A small self-supervised audio encoder (BEST-RQ), trained from scratch.
Model: log mel input, arch transformer, norm rmsnorm, activation swiglu, layers 12, width 192.
Data: trained on read English sentences (LibriTTS-R), 144.2 epochs.
Rows from block 7 of a small self-supervised audio encoder (BEST-RQ), named by matrix and row number. Rows with one number belong to one neuron. Each number is 128 + 24 x the weight over its row's rms, rounded and kept within 0 to 255. All counts start at 0. Numbers have three digits each.
After each neuron's rows are labels from the 100 clips, of 14848, where the neuron reaches its largest size: "responds to" is what is common among them. Only what is clearly more common there than usual is listed. The data: read English sentences (LibriTTS-R).
# gate: MLP gate (model.blocks.7.mlp.gate.weight, 512x192), inputs 0-95
# fc1: MLP up (model.blocks.7.mlp.fc1.weight, 512x192), inputs 0-95
# fc2: MLP down (model.blocks.7.mlp.fc2.weight, 192x512, transposed), outputs 0-95

gate.490:111119125127111155149124142156093160118090114145125133120122135074110128147137174121148106149172191151119138121103138160105123110112127105099114103092141118145090128078137105115156128102115116127083124151155155131107105135165121104186121160156112088162179136110164125162090136149168142145
fc1.490:158102173150125109132123189126162155088128105156162170131134151113145135139127096137129159156139140153169132129148122109111116136136153100156070107128103140147083137115126141111108149096115122105164143127139146140152083155141125105108153170134131146138144121115098117131142113161160136139
fc2.490:109134120091105138129144092120148127088095151129137070143125110129158136136148146120083143102153129137111127175146103153199147120119079170053159129117146131113127115161107084120139111170074145179046121111151120112134139136138120136138155126091128102131128147155113150123093128097165139099
responds to: voice: female

gate.333:093120091133127155093118120178147139154126121127142104100090102139129100143157151133107146155128148145083094134130159156092104162093167149141111085136146154131118127178133158093152110121114136147078158146121136179110139104165130107130110175146087120113154123111121144116120089136155158120
fc1.333:098114125160131098084113091158105094118146119131153128161151135122111118086112104102094101128092109102128093123148109102125127109157188118132115144100116059130118087172155136116129099109134158098106125089116145123134143115120115104131124158115144110114107118167101100116164143131103132120
fc2.333:116141115122167108146099108098110191106108166156138159176122145135154157127147131093142129116128131126120089115149105095141136165134154163144105134109124119136109107143160093144117139178119154094255102116119091145106115132102173118131125152133118150159142120098127150136094150098143151115
responds to: voice: male

gate.96:113147169101144128124136120154109108101090092140098125085139126147109137138122161159150131163167170128166155117159130110159109165124121151079100122133133122108162134132157107117155149124115163160122115133126132161121166143123147121106160122118135081123116147176101124177114161130128083129
fc1.96:117124072102127106133120117127141106143118166139118120107147119129160101154114129087146160086162107112155120119125131101103113146124131134134137122115073109111129112127145114134165065123117113092129075138143119158130128115117153153153136109168140102143146181148134152147128133110133155119
fc2.96:123099128098087126111133164162116111104115074127115145142096098112108064106110113124104154165098125142115102121125120109155160090105110162092153126132132129143102141125144128168131135106145111081119182156090106090106133123119117073129099134155129110107149099123111069130116115106109124094
responds to: voice: female

gate.209:139104089142101074097173113132116092115132163146134139131140146133087126146151066101132169107156145108104082165130132113113167112133159086164106141147146121155128120106119083133134136156141132142146114126120111142131114160116160143127095094156100125126156128147076124129139115156143137129
fc1.209:110072135125110154158124092192128146100136121128129095115102142155100106113147148117126128128096134125115137148085141111140174130136159108100125136080136135152181127148102122156158083158106143143130167122164136118152107151127139111104103151107139150121170147093127165136094108136094129145
fc2.209:188114213127112116160091128134138151106131142127088122127099133130110119110123145119093137114133128111130154128114137091172145132158124107156137088142123134136124128126116138123117118128136051139154170114159093142170100124116143131201144137102117148142098133152151163106177121157139097125
responds to: the word "you"

gate.386:091134099150145153156123120151140114118161144135072145139099132150110168100128136087104115114179153064109150082129096096152102111162123144097123162121134112109106114160129114106168119152111155075107055115160125150101128109145171133162176152138141106138132114146112141105135141119149118129
fc1.386:118099089092133138121148095156104142123089137115149117116153096143115119142133146092114140100069167134173135109122121090073143094092151088147111140126118118155119138153134129185175162144152108143112114103109092151172104147085147141146137113135159138125134094127137073117137152085194106140
fc2.386:128164114157099112137078104164122146136120186153113104121122193128143112146134149093091132164123128129153130142160115138103128130110110120159142140130105123117095134131121080139153140160117160125179147147100139090132123137149132141124169165146133108148112084133143127105137090112115178106
responds to: voice: female

gate.444:131109120100181112128144111140141074098143144158126143105134117134120104128139146127135089132130148148139141150097137138112128081094146133126088104110117115167177159130142141107132115103136138143120127094115111082111189110126117138136143149113089148089073096144097119104125135089146080165
fc1.444:118122120113090105115147141088120136169115164115141120084150098116132175101186191074103115149165132107107140127140103160069128152133139143137106099113121171144143097093131131118119119131131135138150159177091137164139131091107168114111142121096088131133141132091134129109130112149105156131
fc2.444:155088113171191144102116142120131109132132084129130108147120135121099098124100135117107077144125141156138172108081126150151139140117066191120138150124127115152147124145139165150112128166136140129133181111171102149128134131136121103098118132157129084104131119162141108138097155107099114119
responds to: voice: male

gate.239:131115144107101130121120091078112119127135111144133117135114164121175150128114151126130100143092139103136096111158105114124197110146112107138137177103089108106101133127115114122128128129097173133132124165127138125172147104117118115136122097094134109163118134166089118098133125119138096124
fc1.239:139140129125124119111158135120119139139145152138110097138131121161074128127124096141096099124079124161116182150119089121117078131121102086145103152116128130105076161132117159106132146169123119110138138133118124145100149100101116108060141123130108131119106127094145177114135108135129136138
fc2.239:088144127140162179117111109167141141076140106117117090162132127094119078137130124118134160139129095102130091111126171140127121166165133097124135139106126125151126124151121110113059100118150130116107141139142156100140107169157095053129143121114134158132134162130150078101120128134122149118
responds to: voice: male

gate.404:106106147124156102135168161142134125100091113127176093125119137168111101136115158148113132155108157141092150147145132143150129118084158194145116119151128152145088112150082104112098100141088127136119133127105134145112116140143115107154109177120129153112100140091122094131100108130098150134
fc1.404:122144180111159088145122134133133119127122098144167103120107148097134107086155111150151085156118095122120101106177142157092114089150133173117088118131114180125124153139127121136127116066182137108113103128132163138165145092128146149125096104148126141140141101098153098105109134141117107144
fc2.404:091133099124108106120175118134121150131119091118113125104099149120130116169119111125105159136137182122166111103107113071109141126150141154117069118095104123102116100105148116101149150130133096104196168186144124147147096114120152104150096101127137120108171128153098108131102106184096110096
responds to: voice: male

gate.360:088134136101122132107134111113155129105126120112109098126146170113152125126120139114119113171170150148093169116123167154176108166130077112130159175097141137112125116124108150097125140183119159170124142129112111153144149115103140130154117105108121087134131111136106089113143119092136070139
fc1.360:150116121183135135168102112125118116123140123151115114101108125116089109159165110126142107106169133125118160127170119122144109146106101153133123124141105125168135131129095183113108158148129182110135138150163129130140122167160149074112131117158173129083111142132145140128176157115140101150
fc2.360:121146124163147147105127089152138108115122155144163152146111145118130108145141153126179150118113156127087145175112133143123180169099118152130165089127128135157143134137136103127131131146111152111101122096173176091133158176122134135105087102114132113124087100112137084127179117120150156116
responds to: voice: female

gate.52:132082161122139117097124146145138099081144145143133094140116106149098103133163118139115156118115137123092141122127140144116121095140136121086161157119149109131089150138126123122110109132066108115098083105112125139112143168135132143154064111147112132097113165117059134147072128125105131167
fc1.52:117135131090138151119108134053135102149133086087108142100147141131134112107072163135104117123106139124148092147113158096140149111152086145125132158100148106129163138157086104139149132129176145129114095154167157101105079125134125107153095146098167100100126132160192148136107136135123092099
fc2.52:136151114135091116099121087154123088144097112092168122107170128145122111105138137158131128132136151093126136141107141149120121140112131119130167102115085139157141120175117104150118149099151149139153157177094151141121102138139127124121137154115151107123175156131157142160135130185132147170
responds to: voice: male

gate.60:134115170117126207105153133147115113146135128130127161165121106139122069077135132153108121110138152145091125146131135131093186137122166129125169122138116122123132115140121157092126115121093133124125109107124102129139118159156155145162101129171139163073171129098106129101116123104133124162
fc1.60:138146123109107102119133107080093105141093135101111164115077117122145094132144100162149149123136117078167150141130186199129122091119126129108131073126118149187112159190133074154117126120150111104154126141097121149155099141135130124117103141149131132138153169111143132149135118133131163109
fc2.60:130179123159123098111107056113168154128166113139158097163075086142158125166149134144107121148159119125165143148100113102110153116201126095185109102138129129108130111121152120148098129142134130159099103142151106185115144124124147152123164137090143107115119135164158118141124146105098111123
responds to: voice: male

gate.113:116085164128076147111129145116115129144116084105136102060092150101138135116092105093122097156142129118167144085111141126128145132138135127134118102122138105085146161099105126166172111135149139097119112145118132151079095125141158100073122104101119111095079087078112131158151093154099135183
fc1.113:143121110138125119083095138094129133143133138131143143096061171079076156147176131079097138146139126114150151102109133134088166144082129134120112081128152104100154114107129126119142097105118141108110107132129139133147099110140160121096118139167088119118086101122132153118176144118188130156
fc2.113:176142149104167083163131114173124135131143150090136174157136082103123117131145114160121156110080114138122113156132108129128096113119163130076126120081136149145072147135150146151091138133141091125137165089143100114172128124079124163183116138147133123146150138116139133114094106144130104105
responds to: the word "not"

gate.81:141077168112147115135112151097142093078163153161169153118100142121141180161164176110115104160126137135137127109119130162112151129134122083138132130106125142153152152082130142091116123099109115147125124105151144100133131151091084108148146165136137135096159120121078157133133086145088099125
fc1.81:099156174159152105131097129120111111148161127084137089157136155129152145123094110106149181132128142164123162126114146132127085108113092136141157093122161117140188113144138134160092110155126125098113122149144138117119129134154104123126118172142119097047129150149124163131141103133103157116
fc2.81:124130098108140125127132166111117095152142108111093107161138099118138156111130148167156102132127124129103143136116092097126112141123151088163117163115154138133154129110081159070173126111134151127139108121084157097083149141145105123115139151105157128126116119110165137130138120088105069117
responds to: voice: male

gate.137:104086119149113121133157108116142094145120126102153106125155108115160147098119150084125174137121132103143119133168128142118142131107137086113168122150131154132114127123155125110109092118115104127113159067109145110107109163094104116131114131154142097116121137119089086119111081152127146063
fc1.137:141134130128107118121163130161133147111137104107119114156134133097112101092117131122126106137153177083152151134092118129133152140122127144110163117143171081125127131112101146134093144132156101174143142094120132158184139122141131123099154169151109098133121134117133160147189158163135140149
fc2.137:118100146133127113130158138124137115129112152133131076133081111104149107127131094132095131110085110130074102126160096155139172094103144102088164129142122129126056135113170108124138086137130127118091105154130139115105155150062124121143112107146158121113134151118099126126094128146157103159
responds to: voice: female

gate.423:079163165100113137125090154111131085106126121116123132102124149096094175098124128133114128126085156103119114131118129106127130138139158106127131136104127107110074170122133127127129079091104174134059105130116120168128110128102164172137106201160127135117139105146116122108115065140136117120
fc1.423:103113150162133133105135160119125137124178136169157149127115113127151125103167097123155128152139157154111132143134076177137107100124113108084165133142140126134155150134147107152166143148099112112082146131124118119105137129118093128125174098149095134185135107112119107111147130069119123129
fc2.423:142119101142110120135145106112125126131136127129145146102149151132144143109126113091124110111142139131112134132138125125059136125116125133156119152140125136123105112128095124122113134144097109104255113105125140139124147171118112163118140123127135144143119146175121109139135153096095164136
responds to: voice: female

gate.129:130164122139153122091140127113109108139133176159133136126074127099138184141122110122143153167123178119119140126143104170114144160086108112136157155089133143132144116104140061119093123122112137112093135132128159135079111142131109155147126173126118127154151142128086187113100107140106139091
fc1.129:086145158194145111150117135125146141125162113129126087135138118115131130161149128146148154116134158098100114146110128111140126135123121140098138163093159159144150121105099148121145049076079157129111163135163155158183127126092120157138113161160132124145156112119106140140118154142122114139
fc2.129:091113113104105096125103109130134095188122114142118082101087131131131171140126166112128110075122087125109155150137098141156140144149099086125125119124124106078115113088151156132098101104092166103211115174138119115119136151158139159142091114122147081135130154131125110126124107134110168137
responds to: voice: male

gate.259:123152127081118184077137153119144132107130170122099099143144155148113095096089181121112147135145166126127135127125139105096124117108134084137142092128129128151143137128112126128124096160102128090128116133151109086106108125119140075141103100107133139121154125130108126132095113095060141088
fc1.259:111142113115099106139144168106119105124110100087149141113141168152111100142123136121108133146099138100127125132143122125171124130218126144106101114161132129108127083170112131161142151119114101113135119105144094104170114112136196100120101106152176152097124146110128117145143138132141124137
fc2.259:135104141165086116109123149148127111109143154173118115124134079140091153135126105180125156118138121146117100142122131172129088136166107141102121156136133151125137151175084141119103146117159151090122102109139142139111103132148114173159116148101148074139136144116104166104108155117115153133
responds to: voice: male

gate.53:136122132135103122101127115114174102095125136104142119175163144160077089091162146140119108168121104090105137091148131097139124095173100100125137157116138164126099132155148110138119123121110092132135082113109126109114124162173099130124101108093161129092154122085134125124114104106121117101
fc1.53:127099093126114133101132144102085110129119100158114132141128096121099124101167121147158159105122142133137135098104155169116140133111140111097124101092135101153128151123108105124148132113147088146115153099139102130099111106119115117144144123139146113170125126065123115137116121066096137124
fc2.53:161149115147142119098123144093102116134099131120096082155092133114133116137109132137145134129148138157129122142105123136144109152138146111119147122156105105133128106104096112077094138089166168115186093121112118099137125097083156146105136127152116155117131171140107079151186111115129151123
responds to: the word "you"

gate.143:125140139110135137144104161110135117076133145127156145105127117186136077159139131119132138137102144127156097109156123190123138113140139147095120144124098179112086101089182129114126113104156147111105130167111124140135152112132117132116118123148140112155167114079113123140133136117100104178
fc1.143:158093141114130135131114165133129125128143155146127139096129145174160106183090134130147148142160119103158105142160151164153075128130094180100135137167087101119120124149131143115114114133125145126099108143179112125131132132133113144175137088115153121138138150156108152143124111083112161112
fc2.143:113110165166101147144151138147111132176102147142109088142145083136086114089133099116099136113169126133072156117120158114148133072094113122141110100123121133098129104185169069114128120156135130118130124130119105067091122123112118139105152103104106092073174133128151113104150143147109166150
responds to: voice: female

gate.58:150131114144089132146100140093099128070133147125153129146099146132115143172117161082110144124134174116141149102152078081137094139131110106112162118142112129106137118121135094155144153108135098099131110100128134084104117129139128130192142143142139120191150125136138092139148134125118185123
fc1.58:109097171150152119144141092096108162160135118140152138154115088141133146142132134137145071120154131105128102141149126110137061070106130097110114126114161118111137135154140153138116126153180099133121137123170151143146169114103131134148152141089124133121122154147128106114151129121091138143
fc2.58:144125108083141156132102143122138111127158099127161145124132121152178124157128140125157196112143184116103122115142107110170119086133120124153133098136151117163096119097114086130134158107075080140125139112118161160150143117118104111170159135129176106110155124145173093097132150138121099139
responds to: voice: female

gate.472:109204128143063142108128092151066115143158151136129108143108150130148138160122130112122152095116159128130087166114134139127120098110101092146130126101140130123180106104130103131135143119119168159113140142100110114076145124159132142134086146129135135142137151113106112131126112119159098167
fc1.472:122111113126135088153139111089100126152143159101152137133079142117075128170107140130171159116114162104117151108122126114132141081117122101133094127115150126127114142124061163105148155117114110090128141081097092105119139142076138144177127099134149131061093134141111130132108128113111147075
fc2.472:107104113122138097160165137083159120139147127134151156121087145127136106155093162088138137139136095112110169113111149137156164131144159086107104113129107150130107158133096084111137120106108105128131126136114154144118130071113079163132151095105095155111163136154101054133118119116110137147
responds to: voice: female

gate.164:109096105152173152103130132074151115120156123123115117150092157157134118144117162150148119105120152112115143156118113132109167098123096105119096127130130139113133143148056114124111118117099124116124178106118211086140145142142106155131113099085129120129168121149148166126140146149158095110
fc1.164:132142139091156122166128151138190092113134139153147124126184125137153114077128078125140121136122144138117121116126096132150116117122124148158122150151104096130163130117168103131118100120096150126132105074158149109144108139160121128124145125134123115151142095148154110128144142096144145141
fc2.164:132116171138123105084133117172137127100111107150121127124160128176101135135141121133110067133142084105154144144152133137159122139119160144107095119122147160133123121163169154151137120145085131117112117134098102135139128077156135149133123086103056172144151170082133138125141137114159133146
responds to: voice: male

gate.284:096147116095131157121149133092118126124127109139185155118163117087177150076136126138168098133121121118164095155132094142106151118113152103090141143146124139104120115146151121137147119122158103123083119091129183112106167135133145128143105139115133123131111133143081135117088099143130081123
fc1.284:112146101127112120124120054126136105117131157123142145092078089121132187185134118087138137130129106149156126112151100076091110141127161079142121125107131147136161114131137093144133126144128105121121131142109159121102121168160110148107130106134106171093104134142091125120145124117178107113
fc2.284:128123100101124123162155099131118134088117098149119173094099104138109125159121087105158108135124110111147148087117146148124124170099178136127135128103170119093117120171117151138147157144142116136190083137135128129123150119135150109116122152143107191136108143108125122123119124136070136134
responds to: the word "he"

gate.494:128132102138116113154153127107140118111167122143113154135133153131061151152126154114128165136114118130119107132148119095188139118171139095135117128089139131154139121074148060140117088076131117154115148149113120105154114148074137155139166130114137139130094168089109112133144086164119098125
fc1.494:122152120113151095121113141084161101138138144136094128163107132116158124115101119132098147159139115177136078120080132132129119138146122119128099089124146143092132171156145112174152116104151125107119125123121141130139117136135128149096204106114123171133146157118143137115101113143169114146
fc2.494:112147174127159127102132143114099134099104117117123117150129137108158128145145115113130151124134102137116134104100135098133123139092111128119148130100129136149159122113129145166166131134141146164170151145113093122128151143104138112144075099132148068134119151111117103130112136106118198131
responds to: voice: female

gate.473:134140182100135149142125116131153114092108132108117124150145149120101117076122125138125187125099139104137137124144089139128118108139046093121114170111143124165088124134114123088122143160121147127124066140151136147139112156166157116110118129137118055145147104132132092129165084097075140083
fc1.473:119135109121123115155109111135135122099114107125143163099131090119151124090114113095110079125139155136146153111138144128148171102165110107161096132129138106151119104108134164128146144126138151124124101154115128111129139127107158143087103097153098085088125096147142077127134122161079125151
fc2.473:113163125139132131142143137176166115100132152148127121163104141093181108156137139122164162146111122176090177148078134143128166124133131140125124148122088130124168087144113138117162147147152119171091107156179096114096161141141086080165139127113111093093143128115086106115137140074117096120
responds to: voice: female

gate.507:095138106098140135143106131147118069087116131119108134122132133150144140100107126153159128107133165106142159091127127155193106129150127075115150157134141087141136122124082091124091143146109130092108104129150097123096182166118150158126141128134090102120173104180146126150106135097123134131
fc1.507:103098108081138108165108151121125121166120101126063158120131088115150123110140141157153118117185130152121141126134131089133091090118130141133140152162124123138105129166085148133085112157126114098121160070151107126105127164078112175134145119091105193144104133177133114149104134129135158064
fc2.507:146123098131135122089133113177145093140109188125105130134150120119158128137124122125120106087109155150107140141100166116107123129076151114094163126115141160099106155162124095124163170154164107160138160108144169130115191113137133142111125165148161133122139105129142178131098138113131141140
responds to: voice: female