config = dict(
    hop_length=160,
    inner_norm=False,
    learning_rate=0.0011,
    ema_decay=0.99,
)
Rows from block 5 of a small self-supervised audio encoder (BEST-RQ), named by matrix and row number. Rows with one number belong to one neuron. Each number is 128 + 32 x the weight over its row's rms, rounded and kept within 0 to 255. All counts start at 0. Numbers have three digits each. After the name is the row's rms in percent of the matrix's.
After each neuron's rows are labels from the 100 clips, of 14848, where the neuron reaches its largest size: "strongest on" is what is common among them. Only what is clearly more common there than usual is listed. The data: read English sentences (LibriTTS-R). In brackets: how many of the 100.
# gate: MLP gate (model.blocks.5.mlp.gate.weight, 512x192), inputs 64-127
# fc1: MLP up (model.blocks.5.mlp.fc1.weight, 512x192), inputs 64-127
# fc2: MLP down (model.blocks.5.mlp.fc2.weight, 192x512, transposed), outputs 64-127

gate.182 092:176115158081108110145110066156140122099113111184171086115120138102120147104141126085123120190128119151132132173161179099110138091114118113198139170121131107116088116086115204094113106126158100
fc1.182 093:191109165092122147169162088164097117130130121172127121128089118115145147085157122144111086126135148113131174138093145108106128106117070114134161153116082180174101146141136122107090115059162142
fc2.182 093:106153070155161146143100080160119046132144123125100111094134127085127117088151145094121157189104178138119161167187151116107109138126118161093121118125147152163139087050130152181136130070075097
strongest on: voice: male (81)

gate.491 104:146128174141136134135182146132170114147148131137094084123163139114083107125091076125132155073171106115176022118148131119158060129174049143159127164089152148119082124161089128088103137071141146
fc1.491 098:136135152172146092141058074086168122087068165098169117173122100128177113096114143061099072167122110231171080116136147128090137094100138115134126151167147125098100129127159232134173134103175186
fc2.491 101:118099086106105167110079130112099176102147132102107145045146075128115074054043170089124123153111143191113172168145098094129133168101027118087144125151122101127137169167134114131136139129074172
strongest on: voice: female (93)

gate.97 090:085117115137140167108126174171129164099110120133117140114115129157162114169157119117123138208132153206080065115125145068126116069189083140119138087180149100152132157138165156086187113175124127
fc1.97 092:140120127154104107142029147095089104116121140137103120101072116133070095118160119121139110108133097151138125125056131145148126130138183108094154076151136148187159095154093142119154139099068138
fc2.97 090:136166162117089101121197139112142162140133114165065092162083110152143137125144125137202134107081152107103184194108157094151150081110132142125107093096088184191138078128112147083091142101146120
strongest on: the word "i" (53)

gate.410 103:093112168101141076084088094108143138153107166159136081153124141154095087119164106174115135150104167118070129094115145132138170140123111121140176083166152069205185142109171139127181096096163149
fc1.410 105:145113145189104083133111100093148122147136152106146183174136113142165082156118101138119131101097084119141145112060128121115202113112156087187070064107106189126164143147155074117163156097113089
fc2.410 104:081077140070142076107159157084121098113129081187248120137097106124080129138144126146143212156118135137098118094135125106128162100149177147139081084110088088085184138084074098139157147116152124
strongest on: the word "said" (49)

gate.502 099:132083196126130150114073102105154077172087171145164096117138199113111105124211096141169081083127172102148125062145099144146118165149128125171096082157084150152120069076091162101128112101148110
fc1.502 101:163097148125080106081139170099103126135119073156087145138094108101131090120152118160083087187129169142094108077156153134137116077119130143153138168135136162129142109068146162172158117174201145
fc2.502 098:119219145182113147085112068171113135158133119079204128200069147108122129138126142109134124153118129158148147127153154165139106076074215147128057124129111105172157147122137116143117177136158146
strongest on: the word "said" (62)

gate.487 097:097132043153075127185093180133058113118139111169177163128146151130107159128132185135187137094162115172071123112121097077136099152109188151110167109151143131086120180159096100148168118111151122
fc1.487 098:139146108146154079151135143118118169115145102099150138141120088197100153135138063100157214083111113151157024119141178121200095116129148167083127152156114145138136105136085136083110154099137141
fc2.487 096:100125104206138121116103085117110101089141111160151099207117125034124099112173087144064126104097095081116151154159092166157135110119147083132177168147077130158169091105174133161126086111106165
strongest on: voice: male (79)

gate.336 095:061104085139102110107121139109129150127153164074156124089123137092203129104121139077116085089104096083126160136115119093117140088059129093123050089133066110098082160144094158119142089165137146
fc1.336 098:114104120183163135092120111149102109108154157215153093085130161091087088121138143119102060149138179144145094112149113110125090134119109101127117148089115099138065126118129121105150108089133141
fc2.336 097:187168163108214097154146120059084125225131160125141120146085112188143136154161105146119140080083123075173120094122111132082137098111144139174095087124093194137086161141141123130105105111150094
strongest on: voice: female (90)

gate.8 098:114133140138146111190149162121090116129150157088132121106143071124193140130173121146189074172144127142085055108107093108115160140144155120137127112115083142152162084091127146068117072100190115
fc1.8 099:100111055140126145137167161088160132138113099156136179145115113113174102157149120105087105173112178150116104165065089103110162164197060137179178177115115106170114156104137205098153119107111146
fc2.8 102:166124177160153174143114080155121120107148160126151120151166103104148142146129129086130113160075118078069093110114122188218115103112147095157135164166090168135170071156123079120169114084119120
strongest on: voice: female (88)

gate.384 105:122089153099105119074145127188126090128150118140129105103135184163091125110160133138166085080062100058087147131142147101125093099085095133147140131135168149164152078163134130132111193180131102
fc1.384 100:138107132114084122123149104144164086124113071123098095165149086129139099115167153150126155098105112125109125110135122195108045102058144188120149139175124151099141160103116160069098127135124100
fc2.384 101:174161107165111087120127147091125154145159147115119107140126106151150148102081142124130119150128137093160133150118153076129183133145155149115134092118123041109130176139126148108135110123073162
strongest on: the word "and" (60)

gate.262 109:127097115116103147128143152112143090168049152127114061161093157104139118144161128168143095146097110192128148133119150148092106083108169116130196101147134072154150127120109117127164153131152136
fc1.262 109:126126131132153148128097095191104141140138079117209168137141145160177172108061128112067140095139183124156089123184180122141140139156100133074044182150125179119113104087120169097079145069110087
fc2.262 110:103103078063143113167096123166100137162128186125172154200104133161122084129105157113123107170161101079148089103095176106170129160110082122135134144107157159041067109129137152160120111115123096
strongest on: the word "and" (62)

gate.485 094:104115168087143125085128138113130162169089163120171094109128139176152134095163076130135110118142117173176118120090151158146086127105137083079126174206138163123148143145111150124132169032107156
fc1.485 095:090144165089166021156143117093147145132111193122123114149130132136107169148128173158126169128142108152117167092116172100161096102182120093119113126132173183104193068098097186117130130080216184
fc2.485 094:118110111068144097116161113108160094111167127176093160172113120116158131085138163106140147067140130048153116159088129127140209090143110081160107118123096149097129183154088118175121103173109069
strongest on: the word "he" (42)

gate.124 106:152017166169167180150099163147111153063161099106126135086091120126153119168109138167123144116177079104134157104125152141246112078120140158090104078140139091122098073115132120142085174127114107
fc1.124 105:052057135151120087131092113109166166125135129162086085177194141112130132114126068091156149161075127069138134109170101161154156111081139120155139112103078106197154123161181127102131071137103159
fc2.124 101:129255102160118163114133151119125132146135163118140094106139118146078098121152117088154134121134135108128091138117107153096131115141114085112091114140159153152148152123135161166145159140133103
strongest on: the word "you" (35)

gate.447 103:175091128155142099129077112128117087107103158107143091190173104129099193160092145131190122136095059155054129201133140083182106167139153115085200125137099128130182178048122127116137067131093115
fc1.447 099:056131172104137178188137116113221145150096157108091121068089187105124191073152163168148139197111125089127127131082099137163128167194162108055177157079075053088145144140131190077157149192123129
fc2.447 101:109142126065170087171118136088104102173150077068107194132126150181132098093162125084081043114119144128107136110127127129122104159134162126156147124126153227160125141154182145089127118132084123
strongest on: voice: male (79)

gate.121 094:143119168122082115158122084103096088124118177086171146136158136108134113173127103098093126137122079086064100154105129089112140136213093140104091135111134083115135121110102153153109115101142072
fc1.121 095:125130135111119173114069113164156100119091136141106145138070131182115120146120105127144149109144088114097121072171115090118155120226168109086079112108127108137083087148101074071185174145101105
fc2.121 094:067172172173150168100086224083141147092106141095099104104129207157154123120130105155110116149095226172114118140161174068127077094103110177148183141171093146115104099147130142144113091159101109
strongest on: the word "he" (54)

gate.147 112:099100143090062149133110132182098176170091133165129165162115072124111154141142107138102150086189144101101115016098128194211090162152138177057124152117131120083115124136137141165141071143135125
fc1.147 101:113141125147122160152191138162117086140133166098114165140161135156102129175112121159130127166137090148180142161143119117086201124163162090145142164059142139180182152153149060124145201099095130
fc2.147 096:131121117055122148140134135031159166163107138173117103166072130145065118104131139154119155129168060092130103094173138102147125136173154164096100098127059166085098104056148142141085131111139122
strongest on: voice: male (100)

gate.75 102:160142097113178124128121139060102163173048112135148146108147141162132140080119159133125088085209143220096162117143146051160093170173131069140195126174134114148132076115095152148129138117164076
fc1.75 101:133112129123161099172152105102154130106104129117161123100079157185063173089122104129146064126132166142136091139067144132112115101123110144162110093085145092158108123131175165138204164146177201
fc2.75 102:084192113143128059076106104083117098094107168116095114140065102136099154089104174144129127114130108112189135129147118087102145100090154105149141145040164126053146169165094142145135173178140078
strongest on: the word "said" (35)

gate.269 099:160112162064161157126095157131109106134141152148083064090125127141095156100110095095136147163096078151092086130109127150136112174148171127171083096163148119170157150134119155136125142099183048
fc1.269 101:117134103123098156141132075175138177113099112160158167128133120099137096112172087101149115096122149170157109121093093155096157061133139183121123149091134121123141206138087119096160118090077083
fc2.269 101:078046107131196118169068180111144148101129162125085052148072096107098113154131159160169122179149161110099132142097128100135186135061132108107193154144133117130144117137102113141151129085145067
strongest on: voice: male (86)